From a checkpoint of a small sound classifier.
Model: 5.33M parameters, log mel input, arch ecapa_tdnn, norm batchnorm, activation relu, depths [18], widths [320].
Training: adamw at rate 0.0015, 3500 steps, batches of 128, held-out accuracy 99%.
Data: trained on read English sentences (LibriTTS-R), 15625 training examples, 28.7 epochs.
Rows from block 4, named by matrix and row number. Each number is 50 + 15 x the weight over its row's rms, rounded and kept within 0 to 99. All counts start at 0. After the name is the row's rms in percent of the matrix's.
# fc1: squeeze-excite reduce (model.blocks.4.se.fc1.weight, 40x320), inputs 160-239
fc1.0 058:45 30 23 43 58 51 25 41 39 24 35 25 36 47 35 39 33 25 25 33 30 43 45 44 47 25 33 39 42 26 45 65 74 53 25 47 34 43 48 61 55 50 29 30 50 68 66 65 65 38 22 37 21 40 45 42 35 30 52 13 63 41 60 20 40 45 14 59 43 42 22 36 64 42 43 48 58 43 43 47
fc1.1 054:40 39 22 36 09 30 55 68 58 32 16 55 37 48 36 37 31 52 52 49 70 23 59 35 44 32 33 34 57 55 60 69 53 55 16 46 43 39 69 63 46 40 46 30 58 44 60 38 28 51 57 33 29 27 42 41 36 40 56 42 54 36 46 51 37 57 20 26 56 50 32 28 39 72 57 28 56 46 49 16
fc1.2 059:35 48 30 36 56 42 45 46 25 37 43 34 50 32 43 36 58 20 44 26 42 45 60 35 44 56 53 44 59 29 56 79 33 26 35 45 33 38 15 47 56 30 40 39 50 41 47 36 49 17 25 36 36 23 42 60 40 55 21 34 67 40 44 27 40 57 42 52 34 42 39 34 64 28 61 32 31 49 45 33
fc1.3 051:33 47 57 49 38 49 46 28 28 41 49 33 57 48 40 26 46 66 45 60 65 44 51 35 33 53 63 37 31 39 58 56 29 39 33 45 48 54 25 45 18 51 32 41 25 33 61 58 51 45 38 56 56 37 58 12 44 55 26 45 38 52 42 17 50 60 32 46 31 40 34 32 51 55 36 38 28 53 41 35
fc1.4 056:73 39 50 70 53 57 51 24 26 47 27 45 62 22 54 47 39 32 61 22 43 20 32 28 64 74 47 21 32 33 58 29 36 31 31 38 40 60 19 50 37 46 42 44 34 30 19 50 50 27 41 54 42 57 40 54 54 34 62 54 48 46 53 37 31 48 47 76 47 48 51 30 34 42 31 65 33 50 25 47
fc1.5 046:40 27 58 41 23 38 21 48 61 52 35 49 43 67 44 51 64 67 39 88 20 42 37 39 54 56 67 32 53 55 78 40 17 24 62 42 55 48 52 41 16 29 46 68 60 60 46 41 43 29 25 80 46 49 60 80 30 44 41 59 26 48 39 14 73 66 55 57 45 60 46 43 47 54 52 41 60 35 29 57
fc1.6 055:44 40 42 47 59 51 41 50 51 59 28 60 34 28 32 50 51 64 55 39 62 48 50 56 31 30 33 69 38 29 49 36 46 33 45 41 31 61 39 50 38 26 64 52 38 63 35 64 56 71 38 59 67 37 62 44 18 69 39 32 55 51 32 53 30 53 33 42 87 46 50 67 49 16 37 44 30 40 53 45
fc1.7 047:36 78 44 44 63 38 41 59 62 38 50 37 47 11 13 11 46 38 55 53 13 71 62 58 64 26 54 45 47 28 83 64 53 66 43 52 37 57 47 50 67 41 55 45 36 62 66 52 39 55 67 54 68 81 54 46 46 64 58 39 25 50 66 45 33 66 20 17 77 50 47 60 36 21 41 48 39 51 56 52
fc1.8 228:31 67 69 69 53 63 63 37 36 64 45 64 48 38 56 58 61 70 68 69 67 33 66 38 64 67 67 37 37 66 53 31 43 32 33 70 72 41 45 71 37 41 39 34 39 31 28 66 58 71 69 67 37 69 39 36 68 33 64 65 42 60 53 72 65 70 69 67 58 66 67 70 32 47 30 69 66 67 37 53
fc1.9 049:25 63 47 69 33 32 29 81 54 57 46 25 43 52 30 57 44 53 50 30 43 39 74 63 60 47 44 36 21 64 45 25 25 65 61 25 57 66 39 40 48 31 44 48 33 63 46 37 78 38 65 60 27 46 47 33 44 56 51 59 40 45 62 41 34 60 50 17 51 54 37 51 32 51 14 36 34 56 32 51
fc1.10 047:27 20 61 17 62 39 51 27 07 78 52 28 73 25 59 64 54 62 33 53 39 58 35 48 66 37 43 22 68 33 49 19 55 64 44 21 47 38 49 44 42 45 29 49 44 51 43 57 70 38 33 59 49 68 52 46 38 49 38 57 72 23 38 42 49 50 41 53 55 68 20 38 52 60 38 62 54 35 23 71
fc1.11 052:55 32 46 29 56 31 44 49 34 48 31 27 50 25 51 35 40 22 33 42 44 40 28 51 41 51 45 42 21 40 30 51 50 40 52 27 47 49 41 21 62 41 68 37 40 51 63 34 67 23 31 51 36 50 39 59 68 34 46 40 47 41 52 26 30 47 20 59 28 37 61 24 63 55 74 47 21 48 29 66
fc1.12 149:82 60 53 55 55 56 62 74 77 56 56 48 56 74 54 57 37 65 55 65 49 81 55 74 61 53 45 72 59 61 64 58 62 75 78 64 52 56 68 54 68 69 66 61 69 72 67 60 50 56 58 52 71 60 67 67 58 63 28 53 69 63 55 64 53 58 53 47 33 53 59 65 75 56 74 65 55 64 78 64
fc1.13 049:49 36 43 57 56 72 65 42 47 51 28 59 43 44 49 30 20 63 78 56 44 55 54 36 31 44 43 79 39 33 25 40 35 46 52 70 45 33 50 47 42 45 42 53 43 57 69 59 51 31 66 35 50 58 59 58 49 23 61 62 77 74 46 27 36 52 43 45 42 65 39 76 43 49 66 37 48 68 31 24
fc1.14 050:44 42 52 73 59 29 69 41 70 37 67 40 73 67 46 55 50 34 14 72 23 44 75 41 56 29 67 33 15 67 34 24 22 26 52 39 36 58 47 15 28 55 51 33 38 46 52 57 63 63 60 61 53 29 85 66 55 39 16 37 45 42 56 43 36 51 42 37 33 54 53 47 70 54 62 50 50 24 62 29
fc1.15 222:31 66 65 69 48 67 67 34 35 66 47 68 45 36 57 57 63 69 73 61 61 42 66 28 65 71 64 38 36 61 56 39 37 38 40 65 69 49 38 71 37 40 29 35 36 28 34 65 52 62 62 70 36 65 39 28 62 33 70 64 40 65 58 72 54 72 69 70 59 71 68 68 40 46 31 68 64 63 37 57
fc1.16 046:52 44 58 72 30 50 35 39 77 34 60 63 24 68 22 34 51 64 52 56 36 36 55 24 42 51 34 21 69 32 49 42 42 67 43 45 46 24 22 44 41 57 35 33 69 62 63 51 56 82 57 26 44 18 42 54 50 41 48 32 46 50 75 24 59 41 33 23 60 38 42 62 43 56 41 52 48 37 53 38
fc1.17 047:27 65 30 49 63 52 29 45 58 48 29 61 45 01 46 47 21 80 60 28 52 29 59 43 55 52 20 53 48 36 56 58 25 42 46 37 77 63 48 51 47 49 69 45 49 37 57 55 49 63 51 52 27 52 68 60 67 64 53 33 31 29 49 55 61 27 55 35 44 57 62 33 32 28 56 36 41 45 56 65
fc1.18 048:49 38 60 49 55 40 54 47 54 27 55 40 37 17 35 34 58 44 51 13 57 43 50 35 43 26 35 59 44 33 54 41 54 58 31 54 35 38 47 77 57 52 24 22 62 41 34 28 46 49 78 75 80 51 34 93 36 52 42 43 24 45 49 42 52 63 73 56 37 43 58 86 85 62 70 46 38 49 48 35
fc1.19 048:48 67 54 40 41 37 62 17 60 15 47 15 36 41 46 67 36 75 45 24 37 35 59 71 68 74 54 65 71 39 60 51 55 55 58 50 63 82 30 42 38 45 43 40 34 66 57 59 32 60 76 48 73 40 40 47 55 42 66 73 24 57 60 80 39 71 51 55 54 63 48 53 44 43 61 46 79 58 46 32
fc1.20 046:50 49 23 30 50 50 39 58 48 54 54 72 42 60 40 49 28 49 79 48 29 75 77 20 40 40 51 45 64 71 55 36 43 39 57 72 53 62 29 66 27 50 59 21 37 56 47 70 70 67 33 48 39 40 41 41 47 34 56 60 37 73 33 23 32 48 54 49 23 31 69 57 40 66 27 39 55 44 24 58
fc1.21 048:43 53 50 59 35 32 51 74 46 31 44 60 47 52 44 49 26 65 39 17 58 38 71 45 46 48 56 18 51 39 52 57 58 55 51 61 22 43 70 19 44 77 57 83 19 57 56 37 60 73 47 64 28 66 33 46 21 49 46 67 68 35 48 60 56 37 57 36 47 41 17 36 26 45 48 31 22 51 75 48
fc1.22 047:49 44 39 58 26 44 34 47 40 48 40 41 29 44 51 24 55 40 39 36 38 67 50 36 36 47 21 39 40 36 28 46 53 57 46 49 35 43 56 46 57 44 72 58 44 43 45 36 56 64 62 48 48 33 14 38 77 50 44 19 44 60 66 57 49 49 58 49 39 36 62 26 51 42 75 41 57 44 90 73
fc1.23 139:70 63 41 42 51 55 66 76 78 48 55 58 53 63 46 60 38 58 55 70 53 70 62 75 61 43 49 69 69 58 58 62 57 69 77 60 56 57 71 59 81 64 77 57 70 81 69 49 50 54 45 56 75 60 61 65 63 62 36 52 72 59 51 63 51 59 54 61 31 56 51 61 64 54 72 60 59 61 74 64
fc1.24 050:07 52 64 77 32 47 41 42 23 12 32 47 55 32 38 43 50 10 35 48 48 63 50 34 63 49 38 31 54 55 47 42 42 42 31 42 39 53 41 47 37 45 38 29 38 49 41 60 47 55 36 31 55 40 46 44 31 43 43 28 39 33 51 58 48 46 47 46 39 41 60 60 61 40 41 43 25 27 34 52
fc1.25 148:83 68 60 50 53 52 52 73 81 57 63 52 56 75 50 51 43 60 55 65 52 80 56 70 56 53 38 75 64 61 57 67 57 77 79 56 54 66 65 58 83 80 72 58 76 77 59 54 55 55 55 54 81 60 69 71 54 63 36 57 72 56 50 53 54 63 56 59 35 48 54 62 70 62 68 56 52 47 77 62
fc1.26 046:26 58 60 49 53 51 42 68 55 78 41 00 56 49 37 40 53 45 59 39 32 43 55 74 45 56 53 57 65 28 24 37 91 55 64 36 34 66 37 46 51 41 51 50 48 48 68 42 60 54 37 37 44 42 48 50 42 48 44 64 52 39 55 28 70 50 54 65 66 36 51 46 55 46 46 38 50 42 44 43
fc1.27 244:32 65 63 69 50 61 62 37 35 68 43 66 53 44 57 58 62 68 71 66 71 37 70 35 66 65 65 36 42 59 56 34 40 32 31 72 70 46 36 77 35 38 34 37 39 35 33 64 52 67 65 69 36 60 42 37 64 33 61 61 40 61 66 67 54 65 69 67 58 66 68 68 42 45 32 62 68 63 36 53
fc1.28 132:64 63 56 59 47 58 60 70 67 59 60 45 62 63 45 62 38 53 48 58 48 79 50 81 68 50 55 82 60 61 60 54 57 73 84 59 57 64 79 50 73 80 74 61 76 86 58 57 58 56 46 50 78 60 63 68 58 69 31 52 73 60 54 51 42 44 57 52 37 52 47 53 67 46 75 60 47 59 73 60
fc1.29 047:38 71 55 58 71 47 37 28 48 41 37 44 56 40 35 50 44 46 42 39 30 58 31 58 57 33 58 49 53 71 54 44 56 35 55 51 45 61 55 39 23 22 29 26 78 75 37 09 65 68 66 33 68 55 61 26 54 41 18 44 68 35 69 89 72 51 21 58 26 30 31 62 36 46 31 29 37 66 39 27
fc1.30 047:44 43 80 55 46 16 27 51 43 60 75 39 69 55 50 42 42 50 51 33 58 27 31 51 41 50 41 46 40 46 40 94 45 36 33 38 36 33 15 51 74 52 39 40 55 57 48 49 35 68 57 62 32 60 28 53 36 45 53 54 48 30 53 35 36 52 39 49 55 51 68 35 52 60 36 59 25 34 29 45
fc1.31 054:42 61 25 40 45 51 41 35 53 25 59 30 33 39 43 36 62 31 41 53 53 84 53 41 50 44 52 61 43 64 42 34 56 32 57 71 42 29 57 36 15 59 47 67 35 59 50 38 21 44 52 50 39 60 38 36 23 24 25 42 37 31 24 52 53 67 44 39 27 39 30 61 57 58 49 46 60 30 73 38
fc1.32 057:43 49 46 55 47 39 28 34 32 85 18 30 39 29 54 31 56 47 40 55 60 44 40 34 45 60 49 41 60 26 47 47 26 16 27 41 63 40 38 40 24 56 27 44 38 27 42 51 40 49 24 56 45 41 33 61 34 32 53 54 31 32 37 57 45 42 28 48 56 48 42 22 26 53 26 64 58 34 23 57
fc1.33 054:29 29 49 28 48 26 61 03 24 58 21 53 59 32 29 40 30 31 64 54 40 36 31 49 35 35 44 52 48 54 55 42 49 35 46 55 45 33 59 32 46 40 40 29 52 36 63 50 61 28 55 32 32 37 52 23 29 38 32 47 40 32 26 39 42 24 45 67 28 38 42 50 49 41 50 66 63 62 27 72
fc1.34 046:64 56 44 52 61 44 62 48 28 78 52 58 47 65 56 35 31 78 43 57 72 51 53 44 36 42 38 24 39 26 48 47 40 62 47 58 55 29 40 41 37 40 44 35 55 41 57 61 44 54 50 23 59 44 64 43 40 41 60 44 29 21 30 53 53 67 46 46 74 52 49 15 38 47 49 62 31 71 20 23
fc1.35 224:35 63 67 65 57 62 70 34 34 64 42 67 50 36 58 61 69 65 71 63 65 33 61 34 65 69 66 37 39 63 54 33 45 36 30 70 72 42 40 74 31 37 36 43 37 37 22 66 58 64 65 74 29 62 39 37 67 29 70 63 37 73 59 63 58 64 72 74 61 71 70 62 41 50 36 65 63 69 39 50
fc1.36 052:40 49 56 36 46 42 30 34 53 44 46 25 58 39 35 38 42 41 37 55 32 43 20 65 65 48 35 35 51 21 40 32 56 38 48 41 45 52 21 50 44 26 44 35 26 39 47 07 43 25 70 59 74 37 46 65 50 43 37 28 13 27 48 32 54 53 55 52 58 54 61 48 45 33 34 32 51 58 35 34
fc1.37 047:45 43 45 52 33 67 22 52 74 47 49 40 54 53 34 13 52 42 30 40 34 45 61 33 22 56 41 44 38 64 55 75 52 52 47 51 32 57 72 59 46 35 44 52 73 32 47 54 41 35 51 44 71 38 69 20 39 51 56 73 51 54 32 63 38 33 45 78 28 48 30 55 47 35 51 57 52 48 54 67
fc1.38 047:78 25 54 55 75 43 30 69 30 44 57 46 18 61 31 52 40 49 55 40 33 36 44 24 66 43 78 57 33 46 39 47 65 56 73 60 44 53 30 25 36 38 77 32 68 64 49 49 57 74 59 63 78 51 41 53 46 57 45 55 47 65 53 50 50 50 42 50 68 45 42 58 40 51 31 29 64 48 42 06
fc1.39 173:66 54 61 54 48 58 49 71 76 57 56 53 65 81 49 56 39 58 53 53 44 77 55 75 60 51 52 68 66 60 64 67 66 74 81 55 45 61 63 47 78 79 73 62 73 82 60 58 56 51 57 56 80 58 66 65 52 67 33 54 77 67 54 54 61 52 62 56 37 50 56 57 64 58 69 57 55 56 80 65