Rows from block 11 of a small sound classifier, named by matrix and row number. Each number is 500 + 25 x the weight over its row's rms, rounded and kept within 0 to 999. All counts start at 0. Numbers have three digits each.
After each channel's rows are labels from the 100 clips, of 14976, where the channel reaches its highest value: "top examples" is what is common among them. Only what is clearly more common there than usual is listed. The data: read English sentences (LibriTTS-R). In brackets: how many of the 100.
# c30: last pointwise conv (model.blocks.11.c3.0.weight, 320x320x1), inputs 240-319

c30.49:481514485529508500467523495494520478507538480520515490512511529500501523514529480495478480507485489469496504500498502507486485500494506493520493524493513530481493524510495504515513505482525459463480489489471518471491519505507533493504478509
top examples: voice: female (99)

c30.94:496509495525520507500524504505494498518536491520501493512513515509513525515525495500507497507491483502493513514480489520510478507500487501505509522513489521499512534518491504526498518507497497501479500487508527491502522517496526511519491515
top examples: voice: female (99)

c30.121:537539529505516538537511522537514534479505544521510527523530520519506520508519534518523521534532527522530519495514530518539532538521536517535521517511518510530531513491523518517503534529522525530514520531538518526513525530519506498523547509
top examples: voice: male (100)

c30.236:530522505564502523515591510528501540488592525555549523507518573503494576563577515492526520535518530540509545510520494537520536522512501509531531567516491574524505565475530507533497528530476530518536519525522583537485549554503578502571511499
top examples: voice: male (100)

c30.100:534548531500518553545513513547523551493511535510512538538511501526511514499511553535520537519549541534528511508507527507548541541532532555532518510511512512535525516506540507525524554544532543543539539533554501548516508511525500528515529502
top examples: voice: male (100)

c30.284:540532519548511543534523512529522534515519543527507517498545512476527530522521542508515515521510530518512536507541508511538533541517513528539525519518520525530489529503541526517504544517526498535511508544546520504517517502503524536516505513
top examples: voice: male (100)

c30.200:533537538517504538522511510536515530504502537511503531497526508529508506507502545515521520532514536547511519486511518522534524545532541541536518498503504503540523514497531518522509527533507532531517525538528517518506521519522513522523520507
top examples: voice: male (100)

c30.32:505503510491501507489508509499486498498497496508512510490500505484503510503505500505488481489484492482488492492470480503503482500498489504493490505501497495498502510498495508497489501497504493489475501500499499486485512508489503488496487495
top examples: voice: female (100)

c30.56:509526511539513511506568520521516514501571511593566515499531583507521566599582519506513513547508514522509580532512493579522513517518506532522537584503516579505504574508519504583508509520504505523507522526513589513509593580501574507564510503
top examples: voice: male (100)

c30.66:494510483521498471476527492504514497513516478510496481513508501489491503507508500496483468497476498454485512519481498504495472489488469499501494507497499521477493521527505501516516504500518466478461504485490528460473496515481512499514461504
top examples: voice: female (100)

c30.278:509500492517509502473528501493506495503528510523508481503511513508506535510526496503484496510483488490494502502480496507508476499486486499503511525491497508503490509510504502522514501495503486494484493500505511504488534502498517488518487492
top examples: voice: female (100)

c30.306:492488498500479481466520481490490482500516482514518488509502518482485533522519504490471478504468473464487513500494503521503477489489446499508508510492506515479472522522503495517511501482504469489476484489496527459476529511493514491512462501
top examples: voice: female (99)

c30.139:484450470536500471483518472480488472513513484506508491502463493496496509486510454500462467486479489472496486515473480505475481479470477468444466520481492512479463507515474485482494445459497471466458466469472514470476500509466517495497482512
top examples: voice: female (100)

c30.106:461488463530480478471517495473509475512536474535502475499498516477503535516527492484463457518453479476506516509502497507481457471462482461495487522482489531477490528526471451491505490470484467469497452445450519465479530522488526482549461497
top examples: voice: female (100)

c30.40:520525519499517515519494532527515517509511541517504522528520511518529524508508544517511536503538531529537518506478523513534527527537549528529515513517524513526521514517517523513518525532527535535523526532522512524525521517522505537497524505
top examples: voice: male (100)

c30.60:464480473528489457466518485483494472508523466508502469520500510486464514500503471487456463504458469470504502522496482500472478463445479461477496522474489490473484523537491495505527495459520471468479451464462521466482506521474519503530479498
top examples: voice: female (100)

c30.136:530534516505499524547501517518512544514509530506508526518529506529504508512506540536528537508521523532515510505513518501536524511524525517526521506523515508506518514500520515514518512516524536519524530518534509527512514508529503526511537511
top examples: voice: male (100)

c30.207:452499470517497461480514476461518469487511467529508472483486509498489510523525460498447476507474456485516508524500464504468475462459489440491499498475480523462492512525469493512507502460469472456494464446461512472487487513478522486532477510
top examples: voice: female (100)

c30.224:516527518495551510533501536540495527523499518509501515510509506535544500506493512525526530513530514534536514525448510513523543509529542524514513500546518504517535517532538552497537521521528531519527522516525500519526508515530506540506527519
top examples: voice: male (100)

c30.190:549550534501514545523505513524496548493506553506515522501512523504488515506516556504536496523482542506494515498480514520572509535542499540533521506529522509532501514499531505500486548540495508535482544561542510509497504492521527504507496507
top examples: voice: male (100)

c30.235:498506502502492484475521487506493487499518493504513492488496507486503521502519494486493489499485496485480504500482506494498474502504495497502501510492497509494496509510479494507500504487478487508486492496506527501491512506486514490506482502
top examples: voice: female (100)

c30.16:514506500473533524531493538513520542532506532505478523529515500529548501513507510534521523501534523529530500524473520523540530528523523526503530495531540505511504519511525525511525525527524544519518529520516505502514520502522500539512527515
top examples: voice: male (100)

c30.295:531543532502521535524513519545525535502513535534535532508529521513518522535526546516530535528537532524516544508523506545532524532538523536548524536505491526524535525506539518545516543530519540525529523542541535530500543548511534503521527499
top examples: voice: male (100)

c30.158:536554540540513536513555485540529527479558520557539529513537537513491532550542524521522534537514541526520537527515508541536526525532537537545546551491483554523511545494538476534508544528523527540520531532542559532478544554502564482569515510
top examples: voice: male (100)

c30.292:502501492500469504480544465490498488485524476536517499479508519489459540537540510469517512525490483499494505498503484515488487494492476494507529527467468526496489512492498485514490492510472498484492482493510536472471520521473550475523482496
top examples: voice: female (97)

c30.8:524532521515501529521534520538493521501524525529546521481533534501526523530521518502514530526521529517491540510508522536528535533518531530531531523512501525525531532499519505539515536529503522517499527529529534513496530525514526512520522497
top examples: voice: male (100)

c30.153:524535518536511527531565509540541527502556528548518522535515545507517551532543516501527527512532538524511526524496515528540524532528531528529521531489509534517514542518516493509521523517531533529530529518531541534484534532508529511552523538
top examples: voice: male (100)

c30.101:466487465499504465482525469487500460502515458500498471510497517496501507503509480492481481507491468490491486503471479493483495480474469467480488506504490517485470504501495492502492474462497484481492460466473522479476509507493519484525488516
top examples: voice: female (100)

c30.147:522546527554510516509544500538517523503546517565549529497529559520510563556546530501527515564524525542508557526498508556510524524532518539535540574483496554519515561497542499555529537535523512519524544526523551529501567558489558518559515497
top examples: voice: male (100)

c30.314:492504497526503490507586495508515480476565493549525494504520550486502581552556513492498473528486499504476522535506490541505497497489499504512506570492484564514484569511505490540511507505499496496504504501504564506496549543491567486582496487
top examples: voice: male (100)

c30.313:457490474515492475480519476484502462520526474515506462507493501506480524512522479487460463498469471482494518516483498513465468455433484466477502505524483504460490500533469507499518492462490454446485465448451536478490519507504517497528467504
top examples: voice: female (100)

c30.246:497472505520513490477495487499507489509490492483504502509487482517501501485484498480490493492470487464502484507485490482485477509517481501477487476488482475492485495509486496492510477503503486491489488482499482493495489491476472509485477504
top examples: voice: male (100)

c30.37:474496478522491488484544501498495491479528477519526471474499533500488549528539495505499501510489495523478519508476477531489491498477498503521512536485481535483524534514501504524503509476488503484501484495501545507495536523504527495525513483
top examples: voice: female (98)

c30.86:499504504510504487485521494492525511495502501507512498504493516504482514505515489512485486512499497491500509516482500513493491499496472488506492511502480512493488502510498499509513502491518487499499502500490507488484510509504516489512484498
top examples: voice: female (100)

c30.227:472507489498488488488542483496495508472536490526512486491499536490494529520540491478508502515485494499487508500477491529491493501499484492506497527485493508494517530480490499528500512492504502499493493499499522510476511515493520495527492486
top examples: voice: female (100)

c30.287:524538521516491528496524504525503545493516540540532534477523521478499527530523533481518506528522539504485520495505503520522511543535514526531542536499482521526518527504508486530517529522513524536479532526529519519490509524508538486518520507
top examples: voice: male (100)

c30.45:525544516499536535522484516536509536510500534500500531523521519522521504513507517535538517507525529543531509502455498515546541533539533539539519513520518505505521505503528530515535549518516521519511525524518502518506509509531505517506523523
top examples: voice: male (100)

c30.92:501472492496504480480486506496511497517494482493486515517487493506497481489491494500460487491488503476501488496484514491496467484487473494472478486507507486490504483500496504483509485497499489502508482507497481487501481500496500486488473505
top examples: voice: male (100)

c30.180:534553527518526533515539515524523536483536515564550538503547528517514533556551524515521526561514524546518567534525495559544525528533526540549532545498506543528533547502531530581521536518517538537518533538524541517493573570494543496531514496
top examples: voice: male (100)

c30.93:462470452502498458476498491461501461495516451515498468505472506505486518508507444485471492511479461477494506498493490508460471457442490459484495499482493506455494513512466483495505486463503472460493468429450509468482513508507512497532481490
top examples: voice: female (100)

c30.266:499501490505489493491515501490499498507525496513487494511498502496490519514504492493487504517491489484498508507483492509508479513501484498498487511477498521499482515499500496509508497500491499488487497504506493493481511519489511502530477500
top examples: voice: female (100)

c30.208:555541514494482531490497510526521543512545519523500552476552527478513522528529534500517520552491541497518523485505505536537523528536501520535553531505508505533488508512522461529489548525489512540516530539523528486498521520516535475493503518
top examples: voice: male (100)

c30.73:486502499507501509469525504496470490493513487508515505493498521493491514514517509507479489518469501493469515513472494507490480500488466497503501513506496524497496510508519498506498494487498497504468506485494510479495501507490499494519473490
top examples: voice: female (100)

c30.317:474447471505484468483485487488476471481468466469509463482467484470488498464480453489486482464494455495461468486494484479473503462457493471443454494490504493474487474496470490459459437482474491479489468476465479488502485469496488480467489500
top examples: voice: male (100)

c30.305:520518517538516514515584502524506520509589510582552511497516590500503586591596520509524515546511510519502538526525504543505509507516517520520521593502508589513503606492518505558507509503508516517519506515524596510515552562503590500594500504
top examples: voice: male (100)

c30.87:495493507523508506477504492508514495500504494504505493518496515491496505512521494500475506501492505488492503513485478519486481490490468491502501520503484513493516509512501502500511497486532507492483493487500522476486515505495519500515489500
top examples: voice: female (100)

c30.72:532553530504535539517503530543532543530491522511518511508510513535535501514508550523536525517532553515545516508476519497546520548533522542533515507502540520530500516533529535505521537539531538531537532538534510522524518521508520521510526518
top examples: voice: male (100)

c30.169:475442474530512479490527490471489477501517474511524470518462490507487516510499461492486495476461464472487493497487482490469467462475490480435488512489500517472479515498456509488480443463491482469482467459474514482496511495485520515514484499
top examples: voice: female (100)

c30.113:506498504497506509490512510502497501501507498497508502511503504502507496508509505505497492498497505496496509511501510505508482497506495498496508511509513517502497513536502520512510513508515501487504509501506514488511493500502519498518495510
top examples: voice: female (100)

c30.76:529540523493531552513521514524492545520506544515527533509522516536511504515530540526522517513511543531529515506460532524553528552532519544517526500513522512521524520517531527530515528539517511513504534520533522519505519519521503513516522508
top examples: voice: male (100)

c30.195:519526533528484524511512512526486530509526524519521525496512518503520518507514512495522510515502531511515530487544503517531514528521507514515525523517523520524497507511518486516512519528518510533495531523531518508519520528520519520513501509
top examples: voice: male (100)

c30.241:523530537502549521525503533554529545533489533502512527508525509544542495517504536536531508523518530532530507532448548506549530538551518528541524511525548500524527498526545550522531551538525536536497540537540494530536492517533502548503522514
top examples: voice: male (100)

c30.221:515492510533475504504561483514519507467557535535515534485497524481502548545558502465510520531494490502503522512507504524532486501505491533535513550491496532511502539497517475521511502519498511517499516498512543504493514531473542471556494497
top examples: voice: male (100)

c30.124:461482449497508466487484498467498466517498437511503455508491491500511507489503448500481488499467462503495491511490499503446474456458485450497495503491494501443498485503461493489510478463509487444495446441441494485495510486493478503495480491
top examples: voice: male (100)

c30.253:551558545482526533523496522555506560523502543508499539524537500530525493507502546525539512521523536543513503521466509504559527560553531543547512506508535493531491491537571520494526550557525528549522552551557495533505509514510519519493525502
top examples: voice: male (100)

c30.283:458471479542486466470525505486515475532524476516508479499496517498522511530528472483476469494484481468523523517472491507469483477466476471512517536512521529477479524521473483518504487470502483479490475491480514493487509517477534511531476522
top examples: voice: female (100)

c30.272:520533524527508523518547497531530532491541516552546522515528548511504548553549519505522518574518519538531589527531505558530519514531507521545554548485499558523506551520537504563521525517525517535524527504516561533498562567501553511537518510
top examples: voice: male (100)

c30.260:488517486514495483510529501503501475484531479510511485493511509520505526534529498502497483515478506492492522524499484523484480482479488483507506533488490527502514534494500513507488499493497481475500491483490518501483512525495530499534497507
top examples: voice: female (98)

c30.155:457473468508493471489536477450499451506524459510524481509479517488501527529501455484475491492495453494491495493492455488461487452468481454485501501471468514440490506533457483513498476473489464471478458455458513472488512503463520480502483491
top examples: voice: female (100)

c30.26:459461480487453457471498487497524425502489459509485488501480493472476511511519455487489482502500449476518504485492493499432498438469505504463505492487509501458495497475464488505488489472492483472496477460439525464481521491496514482499478490
top examples: voice: female (100)

c30.138:536545516513551530525522527542517526533512546533516534515535528539532524509518526526533526526524539540536531541481516526526520524522517529531541535518539523534512525515538527532526541530528523538525526529530526529530524531530510523530521514
top examples: voice: male (100)

c30.288:494506504491480505472523514499506498510509496511498503494498495499507509504509506491493491504488504485493522511474501507496466500506483506500492501505498503503489511499505500501495514511503487503469501510507510482487497502485501506510473493
top examples: voice: female (100)

c30.209:485471460518493470480531498469513456510517459529497472501492522502496523526509475483465464517452470479499512503475489506448472466453462473487492517486501499448484517531474485495505471453501471463497452447453523469488510514461527499522477507
top examples: voice: female (100)

c30.239:529527522485514541525499526531523543504508539504487519532516505524519503499498545528513544504523535531526505513501520509545529535525530524526514496501510496532536503515526523508523529522520542526537528522515509543517507507527510512500530497
top examples: voice: male (100)

c30.68:525534537537512543542560501539513527505544532567567530504537553487498557553552529490535521547530521530497538515529495559535509535518529542531542546500489542520518572496550504548539541523506527522520534522546561506488549553502565486540520496
top examples: voice: male (100)

c30.107:483502502504458499477524475494508493464539493510495492458504520485472530528518498481511499520493502487471519490501469505501490504487478498498507515462459517495473536490505459521463503499476478497480507497504505490445512522450528452525472496
top examples: voice: female (97)

c30.273:485500481521497488480543487502519498511522504520506490502502540491485528529523481494484472506493485484510512483486476503475485502498472475505492519495500535486509524506492499531497508476481487499478488488474521493489519513491521498542482503
top examples: voice: female (98)

c30.163:524537528562503506519561491540505522481562509559564499495519573487508566555573519506520517539509508525492552531523503560524524518523528518515531564496489578519503570488528492548503543518489502516501515518508557536486557556492580489581512494
top examples: voice: male (100)

c30.97:517526534523503531516539507519501521497528521554546514461530525488514510535519540491513515534512554507463539513494525526517519526533517534527524529498501514536519517495529485530498537535491518524477513527522531514494547527505540496530538496
top examples: voice: male (100)

c30.257:465506472522496464476537488501501482508533482525524469481509515498489536518528476500454469510469484473495520499479477516486465470463472477497504529496487519471489533523482497506514512471500466473457474460490533453488517520492530492527475503
top examples: voice: female (100)

c30.62:510528514511497533530526495535506530486521533517521537467526521479495525529516523495510513541514527495485520495501520506530514532525529504540521531485491519518516525499534483543509529525497504524494526513519520495488525526483526493540515507
top examples: voice: male (100)

c30.211:504489496510503495467513492499502504492518499524505496484502509493486523513511510476504501505467501488473519496480485515509470491476481491499488514497471514510499511487510483505501495495498487502485486496506520492485521522473515501517484495
top examples: voice: female (100)

c30.216:481504500496498510485515502499501491497510487501493500498502514486498514506502498481484481495489491493485499501485493507495470501496475492510502505516489505481509509500502490497508506496492487492483501494499502494481508496495515486509483501
top examples: voice: female (100)

c30.167:526533516524535524517506541550501521543495512518502531504514512547553500510515519549515524511535505518519514501460531507536527535526520531522527514541541505516515520518528531512524526525517529533507536523525511518541509516529520558519518524
top examples: voice: male (100)

c30.226:519533518495561530524503539523515524523506524508498518517515514555557504513517515551525529503529519536526515563441532507526530525537525532514515506553527509524549518512533555512547519526546527526509528523525499520536516505514503536504536524
top examples: voice: male (100)

c30.299:493483493516482483488483475496509485507497485495497488512493482486499475479490491482488480474478501470484501488495497477500473496487481501500483487487492481500491487470492511482487491487518474484482491510500487484493489488492494486493470499
top examples: voice: male (100)

c30.15:506504484516507489480509497498474498518513492505513516481498493499509514497503496500487467493466500469474501498470480496490468494499467490503491509512499496504488498515501499501505496490496462491465503501502508472502500500492495517506456504
top examples: voice: female (100)

c30.188:528543520527500529518531512527500529510520533519552522487532516508505532533532521516514524536528538507492530511516510546519521532502523518532545543507503527522529526506531504541503542523504532521489515527519529515522528533524521514524520500
top examples: voice: male (100)

c30.104:487499489508479496497519476508514497474523499520514500488501514488466547519518507472503504518507504505484505496474466511502500516480479499505510510469481515499505506490507489496500495502476498504485497505505515500469511505465525467529493502
top examples: voice: female (93)

c30.181:522520517531506522516529514516527523504520518518532528471526529473516524521518523500500495525528517509493523510492516543530511528520510517535525516503496526527525526522526483514503532515515509533492513526514540502479546531480521494519501501
top examples: voice: male (100)

c30.95:467500464537506469467537492474481490513536478516523467496502525498492534519522482505456475518477480471490516514491486510482476473473465459493514519483500532464481519518479488509516489458500480474480465461460521469477537529482530493526472507
top examples: voice: female (100)

c30.115:518544528512517518535510519519513539503509547506507526505523521522527512516512538520523528532543526524507523482505523520551530527522526508520522516519506504526531512510518506512512534525526535543501517512528511522537506519518505518504533503
top examples: voice: male (100)